{"model": "image classifier", "dataset": "stained colorectal tissue patches (NCT-CRC-HE-100K)", "train_examples": 45211, "image_size": 48, "grayscale": true, "crop_scale_min": 0.7, "horizontal_flip": true, "targets": ["tissue"], "num_classes": 9, "arch": "perceiver", "norm": "layernorm", "norm_position": "pre", "hidden_act": "gelu", "mlp_ratio": 4, "head_dim": 64, "fused_qkv": false, "bias": "none", "qk_norm": false, "layer_scale_init": 0.01, "parallel_block": false, "dropout": 0.05, "inner_norm": false, "patch_size": [4, 4], "conv_stem": true, "layers": 16, "width": 192, "positions": "learned", "latents": 96, "label_smoothing": 0.1, "loss": "cross_entropy", "init": "kaiming_normal", "residual_init": "none", "optimizer": "muon", "muon_scale": "match_rms_adamw", "learning_rate": 0.0019, "momentum": 0.9, "nesterov": true, "orthogonalizer": "newton_schulz_5", "adamw_lr_other_params": 0.00077, "cautious_weight_decay": true, "max_steps": 13700, "batch_size": 64, "epochs": 19.4, "lr_schedule": "wsd", "decay_fraction": 0.4, "final_lr_fraction": 0.01, "warmup_steps": 2740, "weight_decay": 0.08, "adamw_weight_decay_other_params": 0.05}
Rows from block 10 of a small image classifier, named by matrix and row number. Rows with one number belong to one neuron. Each number is 200 + 20 x the weight over its row's rms, rounded and kept within 0 to 999. All counts start at 0. After the name is the row's rms in percent of the matrix's.
After each neuron's rows are labels from the 100 images, of 14976, where the neuron reaches its highest value: "responds to" is what is common among them. Only what is clearly more common there than usual is listed. The data: stained colorectal tissue patches (NCT-CRC-HE-100K). In brackets: how many of the 100.
# fc1: MLP up (model.blocks.10.mlp.fc1.weight, 768x192), inputs 0-95
# fc2: MLP down (model.blocks.10.mlp.fc2.weight, 192x768, transposed), outputs 0-95

fc1.443,087,243,228,221,194,199,189,216,204,213,216,203,219,194,173,202,201,206,190,212,175,190,210,194,206,220,228,199,160,225,220,197,168,219,206,174,192,216,137,184,213,183,213,205,220,222,221,232,192,179,197,190,205,183,185,210,203,202,211,172,174,213,172,205,205,172,163,205,182,207,228,197,222,211,215,203,172,168,190,203,190,207,175,237,192,220,169,204,203,202,201,191,220,205,200,216,182
fc2.443,091,171,234,202,235,212,204,211,186,214,203,210,211,191,214,212,199,196,238,176,161,204,204,187,174,187,188,227,232,223,207,162,173,202,182,176,186,205,199,195,164,186,178,238,225,211,194,192,207,212,214,173,188,231,193,209,223,182,212,182,194,225,205,212,206,199,189,184,217,178,216,241,184,181,193,154,200,206,204,174,223,211,212,172,236,189,192,236,194,207,224,196,194,198,206,177,205
responds to: tissue: tumour epithelium (50)

fc1.92,111,226,191,195,171,196,204,188,217,196,219,216,200,181,212,219,228,194,173,219,180,198,204,166,198,208,188,218,230,188,205,208,203,199,184,194,229,239,220,219,171,175,210,192,192,203,209,217,212,199,221,159,182,234,230,215,184,175,210,217,181,188,224,175,199,165,191,186,187,204,196,195,193,197,204,201,227,241,220,189,199,176,196,196,164,190,165,176,170,196,210,203,166,220,184,186,145
fc2.92,126,184,209,209,229,196,173,185,174,215,172,192,202,263,170,198,192,237,183,216,217,200,166,189,231,202,186,225,206,205,230,177,185,238,219,215,209,212,210,185,192,193,207,168,221,205,172,195,200,209,231,202,208,171,210,213,210,214,186,203,212,193,182,175,213,221,209,186,198,181,180,186,193,209,215,204,153,219,193,187,188,191,206,214,231,214,171,197,225,181,188,167,189,192,184,188,186
responds to: tissue: adipose tissue (75); tissue: mucus (25)

fc1.589,089,226,199,197,234,205,186,207,191,215,228,212,187,187,174,207,189,211,216,198,186,223,213,208,199,197,244,212,196,215,179,178,196,203,226,227,178,193,222,171,219,202,159,244,176,180,216,208,161,197,201,216,173,220,184,232,217,206,174,175,159,182,194,198,175,200,216,194,170,182,192,202,189,209,230,189,173,226,200,187,193,217,149,166,183,204,203,201,200,195,193,196,206,206,181,171,200
fc2.589,097,184,206,152,188,203,196,216,213,239,165,218,164,224,223,194,199,216,183,181,218,218,233,203,162,210,158,196,231,225,192,189,169,195,217,171,189,177,222,153,222,224,172,172,233,202,221,190,204,212,209,191,191,181,197,205,202,207,221,175,180,213,175,231,173,230,156,183,214,188,205,212,215,232,166,180,196,207,193,202,188,176,216,191,194,202,199,184,206,194,213,203,207,216,236,207,224
responds to: tissue: smooth muscle (72)

fc1.668,118,212,185,219,176,193,207,171,191,202,170,239,184,168,230,190,231,194,204,228,168,189,221,213,206,224,196,198,187,258,202,212,174,219,221,179,213,196,186,223,216,221,215,203,212,239,175,179,152,219,212,179,181,162,192,213,191,213,205,221,222,220,194,188,188,238,202,228,220,177,177,179,223,199,212,187,201,185,157,217,205,200,191,191,208,213,227,179,228,169,208,217,187,183,212,202,196
fc2.668,110,188,237,199,213,202,195,204,211,257,232,198,189,231,219,229,199,184,193,169,167,177,245,217,199,215,194,187,198,152,185,199,182,187,206,200,200,213,225,184,218,167,200,203,177,187,175,219,196,198,204,204,184,202,190,225,179,187,185,192,208,194,207,188,165,210,199,181,165,208,228,143,184,187,202,183,180,173,256,177,210,181,197,194,214,224,175,189,218,198,207,187,222,155,201,194,184
responds to: tissue: adipose tissue (40)

fc1.82,108,224,230,136,203,191,220,206,184,207,214,193,199,209,190,221,229,173,189,180,209,208,224,201,208,205,169,176,187,206,206,178,202,165,171,166,203,168,219,192,166,205,193,183,192,191,217,202,223,187,170,231,184,198,216,233,190,179,230,162,229,156,199,173,170,224,219,203,192,188,215,185,205,228,235,203,224,232,221,235,196,242,203,219,200,180,198,199,200,165,185,207,221,204,210,188,217
fc2.82,090,195,190,189,221,184,187,208,225,224,172,240,236,212,235,177,236,185,190,174,228,222,190,212,199,169,231,190,201,206,235,209,237,194,180,174,196,215,202,238,184,201,232,191,189,238,189,240,218,207,191,203,227,213,218,176,194,198,214,238,185,221,189,177,207,192,163,199,188,185,213,188,185,192,206,204,191,205,139,190,216,172,173,217,213,192,175,227,212,213,194,183,212,188,202,169,186
responds to: tissue: smooth muscle (70)

fc1.44,079,185,170,177,235,217,196,174,215,203,200,170,197,222,185,164,246,208,216,212,213,190,183,198,213,211,205,193,181,209,193,216,209,237,212,201,197,189,192,182,193,207,227,235,194,222,201,197,171,180,185,218,184,218,197,173,236,192,175,197,225,233,184,197,196,178,232,198,209,176,232,241,204,208,222,219,206,174,215,180,197,221,201,215,183,226,241,177,199,218,231,172,186,202,216,187,190
fc2.44,081,247,208,195,229,168,192,205,168,208,218,200,177,207,141,205,201,214,173,215,170,187,171,206,212,204,195,179,223,186,208,222,224,184,212,174,203,213,192,204,182,198,170,155,212,211,175,214,226,190,223,209,186,155,221,213,194,229,221,210,184,164,197,215,219,229,155,191,198,223,236,186,207,190,224,187,233,172,218,244,181,187,196,200,175,177,181,196,170,189,213,212,187,202,181,253,206
responds to: tissue: smooth muscle (34)

fc1.725,108,235,183,202,201,222,206,164,172,187,183,182,198,183,225,208,207,214,218,167,219,183,213,202,199,197,170,207,195,211,176,164,168,183,200,194,187,212,221,202,221,214,197,191,226,188,232,202,185,173,245,200,209,198,182,173,201,188,219,195,212,156,237,174,212,210,244,242,201,202,210,208,241,205,170,186,192,197,236,230,156,220,167,219,178,196,203,215,201,166,172,190,204,200,171,197,185
fc2.725,114,208,225,219,205,213,183,209,190,218,207,194,222,206,180,173,193,234,170,213,191,232,181,190,201,214,240,207,208,219,226,230,206,174,192,225,178,211,189,207,229,208,189,180,203,221,179,224,192,221,178,202,224,226,163,202,157,212,218,190,208,199,208,204,211,227,226,191,165,191,192,226,213,195,212,201,223,151,155,247,188,241,189,192,206,196,206,211,226,228,214,194,167,212,207,203,214
responds to: tissue: mucus (32)

fc1.96,091,231,185,202,217,230,227,150,182,202,168,212,258,209,194,226,207,217,215,209,185,176,204,189,203,169,208,187,202,209,186,176,221,208,179,195,196,185,178,226,198,239,226,226,194,191,196,193,192,165,199,223,207,208,221,216,196,196,216,218,195,184,202,186,211,233,207,197,197,253,176,186,201,188,211,171,206,175,170,210,182,215,210,184,197,194,201,180,207,205,198,207,208,196,166,157,226
fc2.96,087,176,200,216,195,175,201,166,183,194,245,197,233,167,208,186,196,181,186,189,209,227,198,203,164,188,219,211,160,178,226,239,214,178,196,196,214,198,193,187,180,206,205,196,190,218,207,181,200,209,203,189,169,197,209,220,186,199,197,205,194,216,207,218,181,193,229,192,196,198,225,238,168,208,199,205,197,182,170,209,197,176,178,216,188,209,211,205,179,175,190,185,203,188,204,190,175
responds to: tissue: tumour epithelium (48); tissue: cancer-associated stroma (36)

fc1.13,114,169,164,195,207,209,197,187,195,185,197,214,206,196,182,219,220,198,200,202,195,197,207,171,228,212,199,185,193,193,174,180,197,251,176,193,181,196,192,221,217,192,200,196,213,203,233,223,170,150,211,184,211,230,180,188,177,196,201,205,184,196,217,227,185,226,216,188,203,244,228,160,214,214,216,193,218,179,223,227,184,184,200,163,211,217,209,204,200,201,152,184,193,232,149,197,193
fc2.13,113,169,229,202,201,201,217,204,197,207,188,207,185,204,212,162,173,224,188,239,226,209,186,145,196,213,192,225,194,184,191,182,186,237,185,233,214,199,187,213,174,208,203,231,218,183,182,234,185,216,198,175,202,214,203,253,167,196,178,197,191,151,195,256,199,196,187,209,213,182,212,197,198,177,242,188,215,198,194,177,192,198,205,175,163,167,183,165,206,183,215,215,221,153,216,195,184
responds to: tissue: tumour epithelium (50)

fc1.269,091,232,218,236,213,190,181,236,203,233,155,210,196,208,210,202,232,191,194,196,189,209,181,192,188,182,200,210,185,199,176,179,211,182,191,168,193,211,199,194,172,195,186,232,178,204,200,178,190,195,215,165,201,155,206,229,214,183,191,190,194,192,204,229,214,181,202,237,153,220,206,199,209,199,194,172,182,179,204,200,222,187,190,195,187,209,166,186,199,229,207,162,185,196,208,206,170
fc2.269,091,188,180,206,185,220,217,164,204,247,248,205,189,189,233,211,199,192,243,217,252,191,201,208,210,242,206,157,221,248,228,207,210,216,186,206,173,216,164,192,192,206,175,171,194,214,182,187,189,190,209,200,197,171,212,206,176,165,223,160,173,197,204,232,197,181,177,184,241,210,167,192,192,204,211,197,186,220,219,227,184,202,218,200,211,203,200,208,195,223,210,187,183,198,205,204,204
responds to: tissue: smooth muscle (69)

fc1.585,087,232,196,234,202,188,184,176,193,192,236,194,190,174,219,204,205,198,189,230,172,211,228,186,235,197,189,211,190,242,187,170,214,198,179,205,175,215,201,208,203,201,188,222,185,235,159,195,221,219,176,172,157,230,189,225,179,203,217,189,175,178,208,205,200,213,185,176,199,179,171,206,235,194,213,221,184,200,193,209,202,191,229,230,193,197,238,165,214,186,203,178,196,195,180,188,219
fc2.585,093,201,194,197,177,194,208,235,230,207,177,213,231,207,213,194,204,198,218,172,215,192,214,204,220,232,185,162,208,230,201,201,230,215,203,200,209,203,193,199,220,239,211,211,173,221,202,187,203,204,208,197,180,175,213,217,187,212,175,145,191,208,198,180,195,231,174,194,191,197,199,165,190,191,191,186,220,236,232,203,208,207,244,202,202,213,179,198,166,179,207,199,216,214,200,191,201
responds to: tissue: adipose tissue (36); tissue: normal colon mucosa (35)

fc1.499,085,209,163,205,208,199,192,209,238,196,167,186,217,168,163,190,221,191,198,203,227,215,206,189,183,226,161,200,174,198,192,219,198,235,230,176,195,224,163,184,191,188,172,189,196,214,202,189,239,210,199,199,185,196,214,188,187,218,186,208,190,202,222,213,201,202,198,215,203,195,176,190,189,221,165,185,187,197,229,190,238,246,223,195,232,170,215,189,196,214,215,213,195,229,214,188,220
fc2.499,091,208,187,191,189,198,174,189,177,244,156,178,198,198,184,196,227,198,158,181,187,216,196,216,183,203,226,242,187,165,196,193,199,177,186,196,214,188,196,225,177,198,185,242,203,206,177,182,187,188,195,215,197,161,185,207,201,195,196,145,158,218,218,199,215,205,191,193,206,189,204,218,213,202,200,185,209,193,217,206,162,156,193,194,179,205,197,204,231,180,221,179,213,168,192,229,174
responds to: tissue: smooth muscle (55)

fc1.393,097,213,180,210,185,174,176,207,223,205,196,218,195,205,194,179,190,199,188,208,175,226,208,181,213,173,169,226,211,168,191,194,183,236,212,222,214,165,220,187,229,172,216,196,199,206,187,177,213,223,224,260,198,200,247,199,213,211,211,194,199,186,198,230,224,187,220,168,176,185,179,199,206,198,160,211,199,181,192,191,249,231,188,202,195,200,208,191,177,181,212,180,208,215,173,216,179
fc2.393,099,184,192,186,223,201,196,207,192,163,191,208,198,199,180,175,184,179,188,206,181,202,219,188,207,224,187,210,166,200,205,179,226,198,200,184,240,183,206,206,184,176,203,216,178,187,172,189,213,213,229,208,202,215,192,193,177,191,206,188,208,212,152,221,167,217,202,220,163,210,173,198,173,222,190,204,165,219,220,198,193,203,229,209,199,215,151,215,199,184,196,206,200,200,223,220,213
responds to: tissue: smooth muscle (38); tissue: tumour epithelium (36)

fc1.241,085,180,184,205,193,191,218,208,194,180,207,200,184,213,170,227,210,224,186,197,182,198,231,205,201,162,210,218,176,220,209,192,213,193,251,234,195,196,191,215,197,183,193,195,199,198,204,228,248,213,174,200,219,221,197,197,185,240,166,210,216,193,180,191,224,219,184,204,162,232,208,207,234,194,171,181,192,235,195,234,196,200,217,209,164,171,198,213,198,169,175,198,204,199,195,205,214
fc2.241,090,237,204,172,186,185,167,219,252,200,211,179,206,190,189,205,167,213,193,207,203,211,189,191,209,238,157,208,180,211,186,188,167,204,201,223,228,205,215,180,187,161,193,220,214,209,164,212,216,188,238,185,187,188,212,224,203,177,185,218,188,210,178,182,182,202,152,198,188,181,193,175,203,217,204,196,199,180,202,229,223,213,190,181,186,225,185,201,211,172,184,190,239,225,208,217,186
responds to: tissue: smooth muscle (36); tissue: mucus (28)