Rows from block 3, named by matrix and row number. Rows with one number belong to one attention dimension. Each number is 50 + 10 x the weight over the matrix's rms, rounded and kept within 0 to 99. All counts start at 0.
# v: cross-attention value (model.blocks.3.cross_attn.v.weight, 192x192), inputs 0-47
# proj: cross-attention output (model.blocks.3.cross_attn.proj.weight, 192x192, transposed), outputs 0-47
v.91:69 50 33 46 40 45 62 53 53 28 68 53 58 41 72 68 50 49 39 65 50 45 58 50 26 62 56 39 25 43 56 61 41 36 59 49 70 50 55 66 56 70 49 67 56 42 59 53
proj.91:63 44 61 52 49 39 46 50 56 37 56 27 39 42 39 41 58 47 64 69 44 46 54 10 79 50 36 59 34 59 46 68 70 55 65 37 46 59 70 32 43 41 42 59 58 64 37 52
v.92:43 44 52 68 36 45 35 44 38 07 72 38 34 35 64 33 53 67 56 78 62 41 38 53 50 29 41 44 47 50 47 52 53 48 47 57 59 47 40 27 36 79 64 61 32 53 34 44
proj.92:45 37 47 48 50 43 46 50 64 21 45 58 42 57 44 35 46 46 25 37 53 79 57 42 61 50 58 60 47 59 57 53 77 61 57 42 67 49 44 49 42 44 50 50 70 48 32 82
v.93:48 42 63 51 58 51 52 45 32 62 40 59 39 46 64 50 59 32 49 46 56 58 64 51 48 56 53 56 53 50 42 76 53 57 41 47 47 52 51 63 41 55 56 41 38 14 49 58
proj.93:58 53 40 53 48 53 41 44 48 39 21 59 49 57 52 58 68 51 61 60 53 29 54 55 53 57 41 37 46 55 49 56 53 49 53 49 42 39 35 36 42 56 54 51 53 48 37 30
v.94:60 26 76 49 51 47 79 35 66 68 54 62 71 48 42 19 26 55 30 62 45 48 50 46 48 44 45 77 44 81 38 45 28 79 40 94 31 41 51 22 53 35 37 66 56 52 41 35
proj.94:52 50 13 51 54 51 45 46 65 45 70 60 45 68 37 51 30 35 24 43 58 64 62 61 57 57 74 37 63 73 49 43 35 59 38 45 64 62 56 37 30 37 34 56 28 48 43 74
v.95:48 62 36 40 54 51 47 59 34 52 48 46 42 52 46 56 60 75 54 50 51 59 55 46 48 39 58 41 43 46 57 34 44 43 64 49 39 53 46 57 60 47 46 50 46 58 69 51
proj.95:58 45 38 51 57 51 52 60 36 65 67 54 53 50 49 59 46 54 54 67 48 51 62 42 54 52 43 60 59 38 53 56 49 49 49 44 57 55 47 45 45 37 53 52 32 40 68 42
v.96:46 51 35 52 48 63 49 51 50 45 41 49 53 61 56 37 37 43 50 47 53 53 62 59 53 56 42 38 44 51 44 41 54 48 50 46 47 37 61 47 42 59 56 75 65 52 35 58
proj.96:49 60 42 40 42 59 56 42 64 43 55 50 64 50 46 45 45 57 34 41 65 33 50 60 58 54 36 43 37 39 46 65 65 61 32 40 48 66 42 43 31 56 43 65 66 56 57 28
v.97:41 47 49 63 56 51 67 57 55 59 41 61 65 51 46 40 50 64 49 37 61 48 58 51 39 60 44 47 65 54 48 34 61 56 55 62 64 64 50 56 47 46 44 67 68 45 65 42
proj.97:42 63 54 39 75 55 49 49 62 68 58 54 42 56 46 56 42 54 26 49 50 33 60 48 47 61 63 46 40 52 68 46 64 47 48 54 82 51 46 61 51 48 43 54 41 66 40 27
v.98:75 52 64 37 43 41 54 41 43 44 50 63 74 69 57 67 70 45 46 47 68 54 56 52 52 58 56 49 38 38 43 61 37 43 46 41 52 36 49 36 63 43 42 71 64 46 73 58
proj.98:47 41 37 51 38 43 49 48 42 43 33 44 56 46 65 58 66 43 65 70 45 30 44 23 62 51 31 30 38 56 48 53 36 45 55 55 52 55 46 39 41 53 49 54 50 50 50 57
v.99:48 59 48 55 52 39 52 48 51 47 64 60 59 28 37 43 39 65 61 49 42 43 51 53 75 44 65 42 75 47 43 48 63 62 70 56 53 42 55 60 56 49 50 45 49 64 31 37
proj.99:63 48 52 67 53 48 42 67 51 38 52 59 50 37 26 38 59 51 35 66 48 65 44 41 64 41 61 48 48 57 68 55 33 44 57 44 61 57 47 50 48 64 55 51 57 41 56 45
v.100:43 53 47 49 69 55 47 54 56 40 47 58 61 55 54 57 46 48 60 54 51 66 35 53 57 61 54 59 63 60 71 73 62 47 41 46 37 50 44 45 66 43 57 55 52 37 40 64
proj.100:43 55 41 46 47 45 60 47 56 67 48 50 48 56 57 47 39 47 39 37 54 12 39 50 51 48 35 53 40 62 56 36 63 51 49 66 36 49 51 50 59 52 34 38 44 49 41 43
v.101:45 63 47 53 44 43 24 46 30 62 47 51 25 45 56 63 60 40 61 58 64 61 56 37 38 34 23 46 43 56 81 56 45 35 57 51 50 25 53 36 45 54 59 42 32 44 52 48
proj.101:43 57 44 39 34 43 52 50 55 50 23 61 54 52 65 39 33 55 55 45 63 31 38 53 52 40 28 55 34 51 52 37 53 55 67 61 78 59 59 68 73 51 49 46 58 42 67 60
v.102:64 52 56 56 46 46 55 65 49 74 58 39 42 55 30 36 36 62 51 63 59 41 52 50 47 46 47 39 34 59 39 53 43 46 30 77 36 61 56 54 68 43 53 56 48 41 67 39
proj.102:57 68 57 53 55 54 51 52 39 62 69 56 41 55 33 54 47 62 65 53 63 55 46 49 51 63 68 49 53 46 57 50 51 49 27 53 34 44 38 58 41 50 58 30 45 44 50 79
v.103:54 63 49 37 54 49 37 63 43 58 71 31 60 46 54 50 74 45 53 68 40 39 60 58 62 34 20 53 42 30 56 57 81 53 64 39 49 66 26 48 53 41 45 54 55 43 58 52
proj.103:32 45 73 44 40 48 46 41 41 60 44 48 47 40 57 55 45 50 66 51 41 47 48 60 55 62 47 34 58 62 45 60 53 49 50 23 57 48 63 73 67 43 53 39 56 63 47 51
v.104:51 36 54 53 46 52 45 48 40 33 60 63 58 59 42 52 50 68 50 39 50 50 58 54 46 60 59 47 40 65 36 63 53 53 54 52 63 56 39 54 61 53 52 59 50 40 44 44
proj.104:47 47 47 49 55 47 39 58 40 47 40 54 51 34 29 62 49 55 44 48 44 55 48 36 60 57 53 51 62 47 49 62 46 44 61 41 60 56 49 51 40 55 47 40 58 46 50 69
v.105:44 47 26 36 57 45 46 44 48 47 64 54 36 54 41 46 68 44 57 61 60 53 55 39 44 56 52 59 36 56 44 60 39 58 50 37 60 46 48 67 46 32 37 58 51 47 73 47
proj.105:58 47 42 56 44 59 63 46 37 65 61 50 48 37 48 59 49 52 75 56 53 46 51 46 46 55 53 53 56 46 41 48 62 70 40 56 18 46 55 28 41 37 63 56 58 42 42 47
v.106:62 56 44 53 35 53 69 45 32 45 57 37 18 48 41 61 62 36 39 49 63 49 48 37 41 43 53 65 34 47 55 46 44 29 54 44 68 61 48 62 55 32 45 49 64 51 80 47
proj.106:62 51 66 55 50 52 41 52 53 32 66 44 39 34 52 49 48 74 70 52 51 52 47 45 47 62 67 32 44 31 22 61 40 28 43 58 19 49 35 48 65 47 66 43 44 57 58 54
v.107:45 49 84 57 38 30 60 46 32 40 49 56 71 68 47 59 57 55 52 41 66 39 47 73 38 44 34 45 51 55 58 49 41 59 44 59 56 39 52 43 49 58 66 42 49 58 42 38
proj.107:43 62 58 52 49 34 53 43 33 41 37 62 67 52 82 59 47 36 54 35 56 42 51 33 68 41 48 29 51 67 74 51 83 52 32 50 82 54 50 44 49 61 55 55 67 47 26 77
v.108:56 55 62 56 63 57 48 33 57 55 22 61 54 52 56 69 43 45 49 54 53 49 61 47 56 37 50 50 52 64 40 49 41 56 49 57 28 30 59 38 50 54 59 40 32 38 41 58
proj.108:56 49 35 53 44 51 48 53 53 49 30 63 40 61 47 58 68 40 51 33 57 54 47 74 55 49 43 39 31 59 58 36 52 31 63 52 60 52 47 45 36 45 66 61 33 39 51 65
v.109:35 42 45 58 52 55 65 51 47 25 46 55 65 54 49 59 49 52 45 31 30 46 55 66 49 69 52 45 59 43 52 48 54 54 74 45 59 49 17 49 61 59 61 45 36 65 42 64
proj.109:42 51 50 47 59 61 56 43 47 39 48 51 63 53 51 62 49 47 48 49 46 37 47 33 58 61 53 51 52 51 59 63 64 33 41 31 55 52 57 46 52 45 38 57 40 68 60 48
v.110:68 48 79 59 55 24 62 54 51 49 57 48 62 50 51 43 60 64 37 53 42 43 36 59 45 53 66 58 47 55 45 40 43 53 37 51 44 55 69 51 59 56 58 58 33 43 45 29
proj.110:48 49 52 49 59 44 48 52 53 52 57 41 58 59 52 58 46 40 73 64 46 58 49 33 65 51 69 48 57 45 68 29 72 48 41 49 51 39 40 42 48 39 43 45 42 49 34 93
v.111:63 53 60 79 39 38 53 39 69 35 49 54 67 39 40 42 50 43 39 44 47 38 41 48 33 43 55 75 60 56 44 62 38 54 49 40 57 46 75 48 66 66 45 63 64 42 37 49
proj.111:57 50 45 40 52 43 49 51 61 38 48 63 50 50 54 44 65 37 25 31 53 33 49 39 50 41 32 30 35 66 58 62 39 49 59 72 54 59 44 27 42 61 38 67 38 52 36 52
v.112:67 63 58 33 50 60 49 50 45 62 41 46 38 53 47 73 58 14 43 35 48 59 46 58 43 51 43 68 52 54 51 45 37 60 60 49 61 31 67 53 38 28 39 55 62 42 42 54
proj.112:52 60 60 52 54 53 61 59 46 57 55 50 41 54 57 68 37 43 68 43 54 36 50 70 29 53 36 41 38 44 59 33 54 67 47 65 16 57 36 58 37 55 48 51 39 40 45 43
v.113:63 66 19 50 39 37 63 53 67 73 42 59 50 58 46 58 45 45 42 32 44 57 57 58 17 61 70 61 61 40 69 63 52 53 53 41 50 41 78 61 55 74 34 69 56 34 42 53
proj.113:52 46 43 52 74 53 45 54 51 52 34 47 27 54 39 34 50 39 40 50 60 40 56 47 60 37 30 64 45 45 59 58 25 54 69 27 60 58 76 25 52 61 39 34 49 48 49 44
v.114:50 44 58 58 59 54 50 51 64 65 58 44 60 41 48 35 51 52 37 54 42 48 49 52 43 43 52 58 38 67 50 51 38 47 49 46 52 69 59 43 44 47 47 64 64 61 47 43
proj.114:42 50 29 46 62 47 52 43 58 29 58 52 58 49 49 37 52 39 35 59 52 53 53 48 53 52 62 36 50 62 34 67 46 58 48 55 59 51 50 41 30 54 52 58 48 54 39 51
v.115:51 51 30 44 46 26 51 42 72 56 45 29 42 45 51 66 58 41 51 55 45 48 43 54 46 36 58 55 66 40 72 39 61 60 49 51 61 43 59 67 52 49 40 45 42 54 47 40
proj.115:50 53 39 54 43 49 52 45 51 48 68 51 58 53 49 32 46 35 61 48 57 49 54 38 48 24 47 58 48 47 45 48 51 49 42 40 48 40 65 45 83 52 46 50 57 42 45 52
v.116:58 48 72 40 51 58 41 56 53 52 52 53 37 57 39 22 45 58 33 54 53 54 67 40 70 61 50 24 55 48 35 48 40 36 44 44 44 42 56 28 52 34 55 64 63 51 53 51
proj.116:48 51 73 48 40 42 58 51 42 50 44 65 56 48 28 59 62 63 46 58 53 60 35 41 61 80 44 35 59 55 52 52 48 36 47 62 56 56 42 50 32 58 49 51 47 51 62 68
v.117:37 47 54 48 67 48 34 57 47 44 44 63 61 49 31 51 47 56 42 54 42 50 60 56 69 56 54 61 58 50 37 60 64 58 37 66 48 61 53 71 53 44 74 61 45 40 56 41
proj.117:49 51 45 53 38 60 43 44 31 58 50 58 61 39 38 63 49 49 73 57 55 52 47 49 58 56 61 50 62 63 57 56 44 53 44 39 29 48 46 58 65 39 51 40 62 56 28 34
v.118:63 55 39 32 44 42 55 59 44 48 45 36 63 65 62 55 45 72 28 47 36 54 57 53 54 42 58 33 51 57 65 39 33 52 53 41 40 32 42 55 53 43 48 60 61 70 69 52
proj.118:47 49 47 41 57 42 43 51 56 35 62 37 48 52 52 48 51 52 52 69 51 67 47 45 43 46 38 56 47 55 66 49 41 46 51 45 62 58 50 46 58 67 44 58 48 49 79 61
v.119:68 47 59 40 61 47 60 37 58 61 21 52 49 55 38 56 58 56 35 31 42 54 43 32 50 54 54 56 57 57 31 52 39 53 44 78 44 58 48 46 61 33 26 55 59 40 57 45
proj.119:49 50 55 51 39 57 55 57 50 61 55 50 54 63 41 60 56 48 60 61 42 48 46 51 43 52 52 39 53 56 59 29 41 43 51 57 48 55 37 48 39 52 53 35 46 31 47 68
v.120:32 31 66 54 49 47 33 45 45 34 44 43 49 38 58 45 54 59 48 53 46 60 57 50 53 33 54 59 48 58 66 48 54 37 58 45 56 56 40 38 58 71 75 42 32 57 52 52
proj.120:54 53 35 49 44 38 52 50 46 29 41 52 52 53 73 28 49 67 32 37 54 70 53 66 46 44 45 45 64 52 38 42 38 48 56 54 60 55 65 45 74 58 55 61 45 58 49 47
v.121:47 50 48 63 37 54 41 58 46 41 49 55 59 64 49 47 54 55 50 43 56 44 36 64 51 60 50 46 42 47 54 55 52 66 57 32 52 38 32 34 48 55 44 49 50 50 47 57
proj.121:56 58 57 57 48 59 52 49 40 51 46 61 52 48 55 49 52 47 31 51 39 35 45 36 62 47 47 52 46 39 47 47 53 45 46 50 61 55 56 53 41 53 41 50 51 56 50 51
v.122:23 51 59 53 59 54 51 46 68 41 46 62 65 46 71 52 40 41 53 57 51 68 50 49 44 54 50 61 41 68 66 44 35 43 28 44 26 52 66 41 38 72 54 43 53 47 42 43
proj.122:43 51 39 62 52 66 52 55 53 35 55 45 47 54 68 12 53 45 62 62 39 31 46 48 51 51 58 64 49 56 38 44 33 51 43 62 48 35 60 39 68 38 42 64 52 61 25 38
v.123:64 49 67 40 56 58 66 36 43 61 41 53 54 63 37 47 41 58 29 18 47 55 53 53 42 39 51 63 46 62 45 50 39 53 49 55 42 53 51 44 68 51 44 57 56 55 57 46
proj.123:43 48 48 52 38 43 40 53 46 43 56 48 51 48 60 61 47 66 53 51 50 47 54 55 54 61 67 36 42 45 46 42 12 38 57 55 60 60 37 44 47 53 51 37 32 43 54 63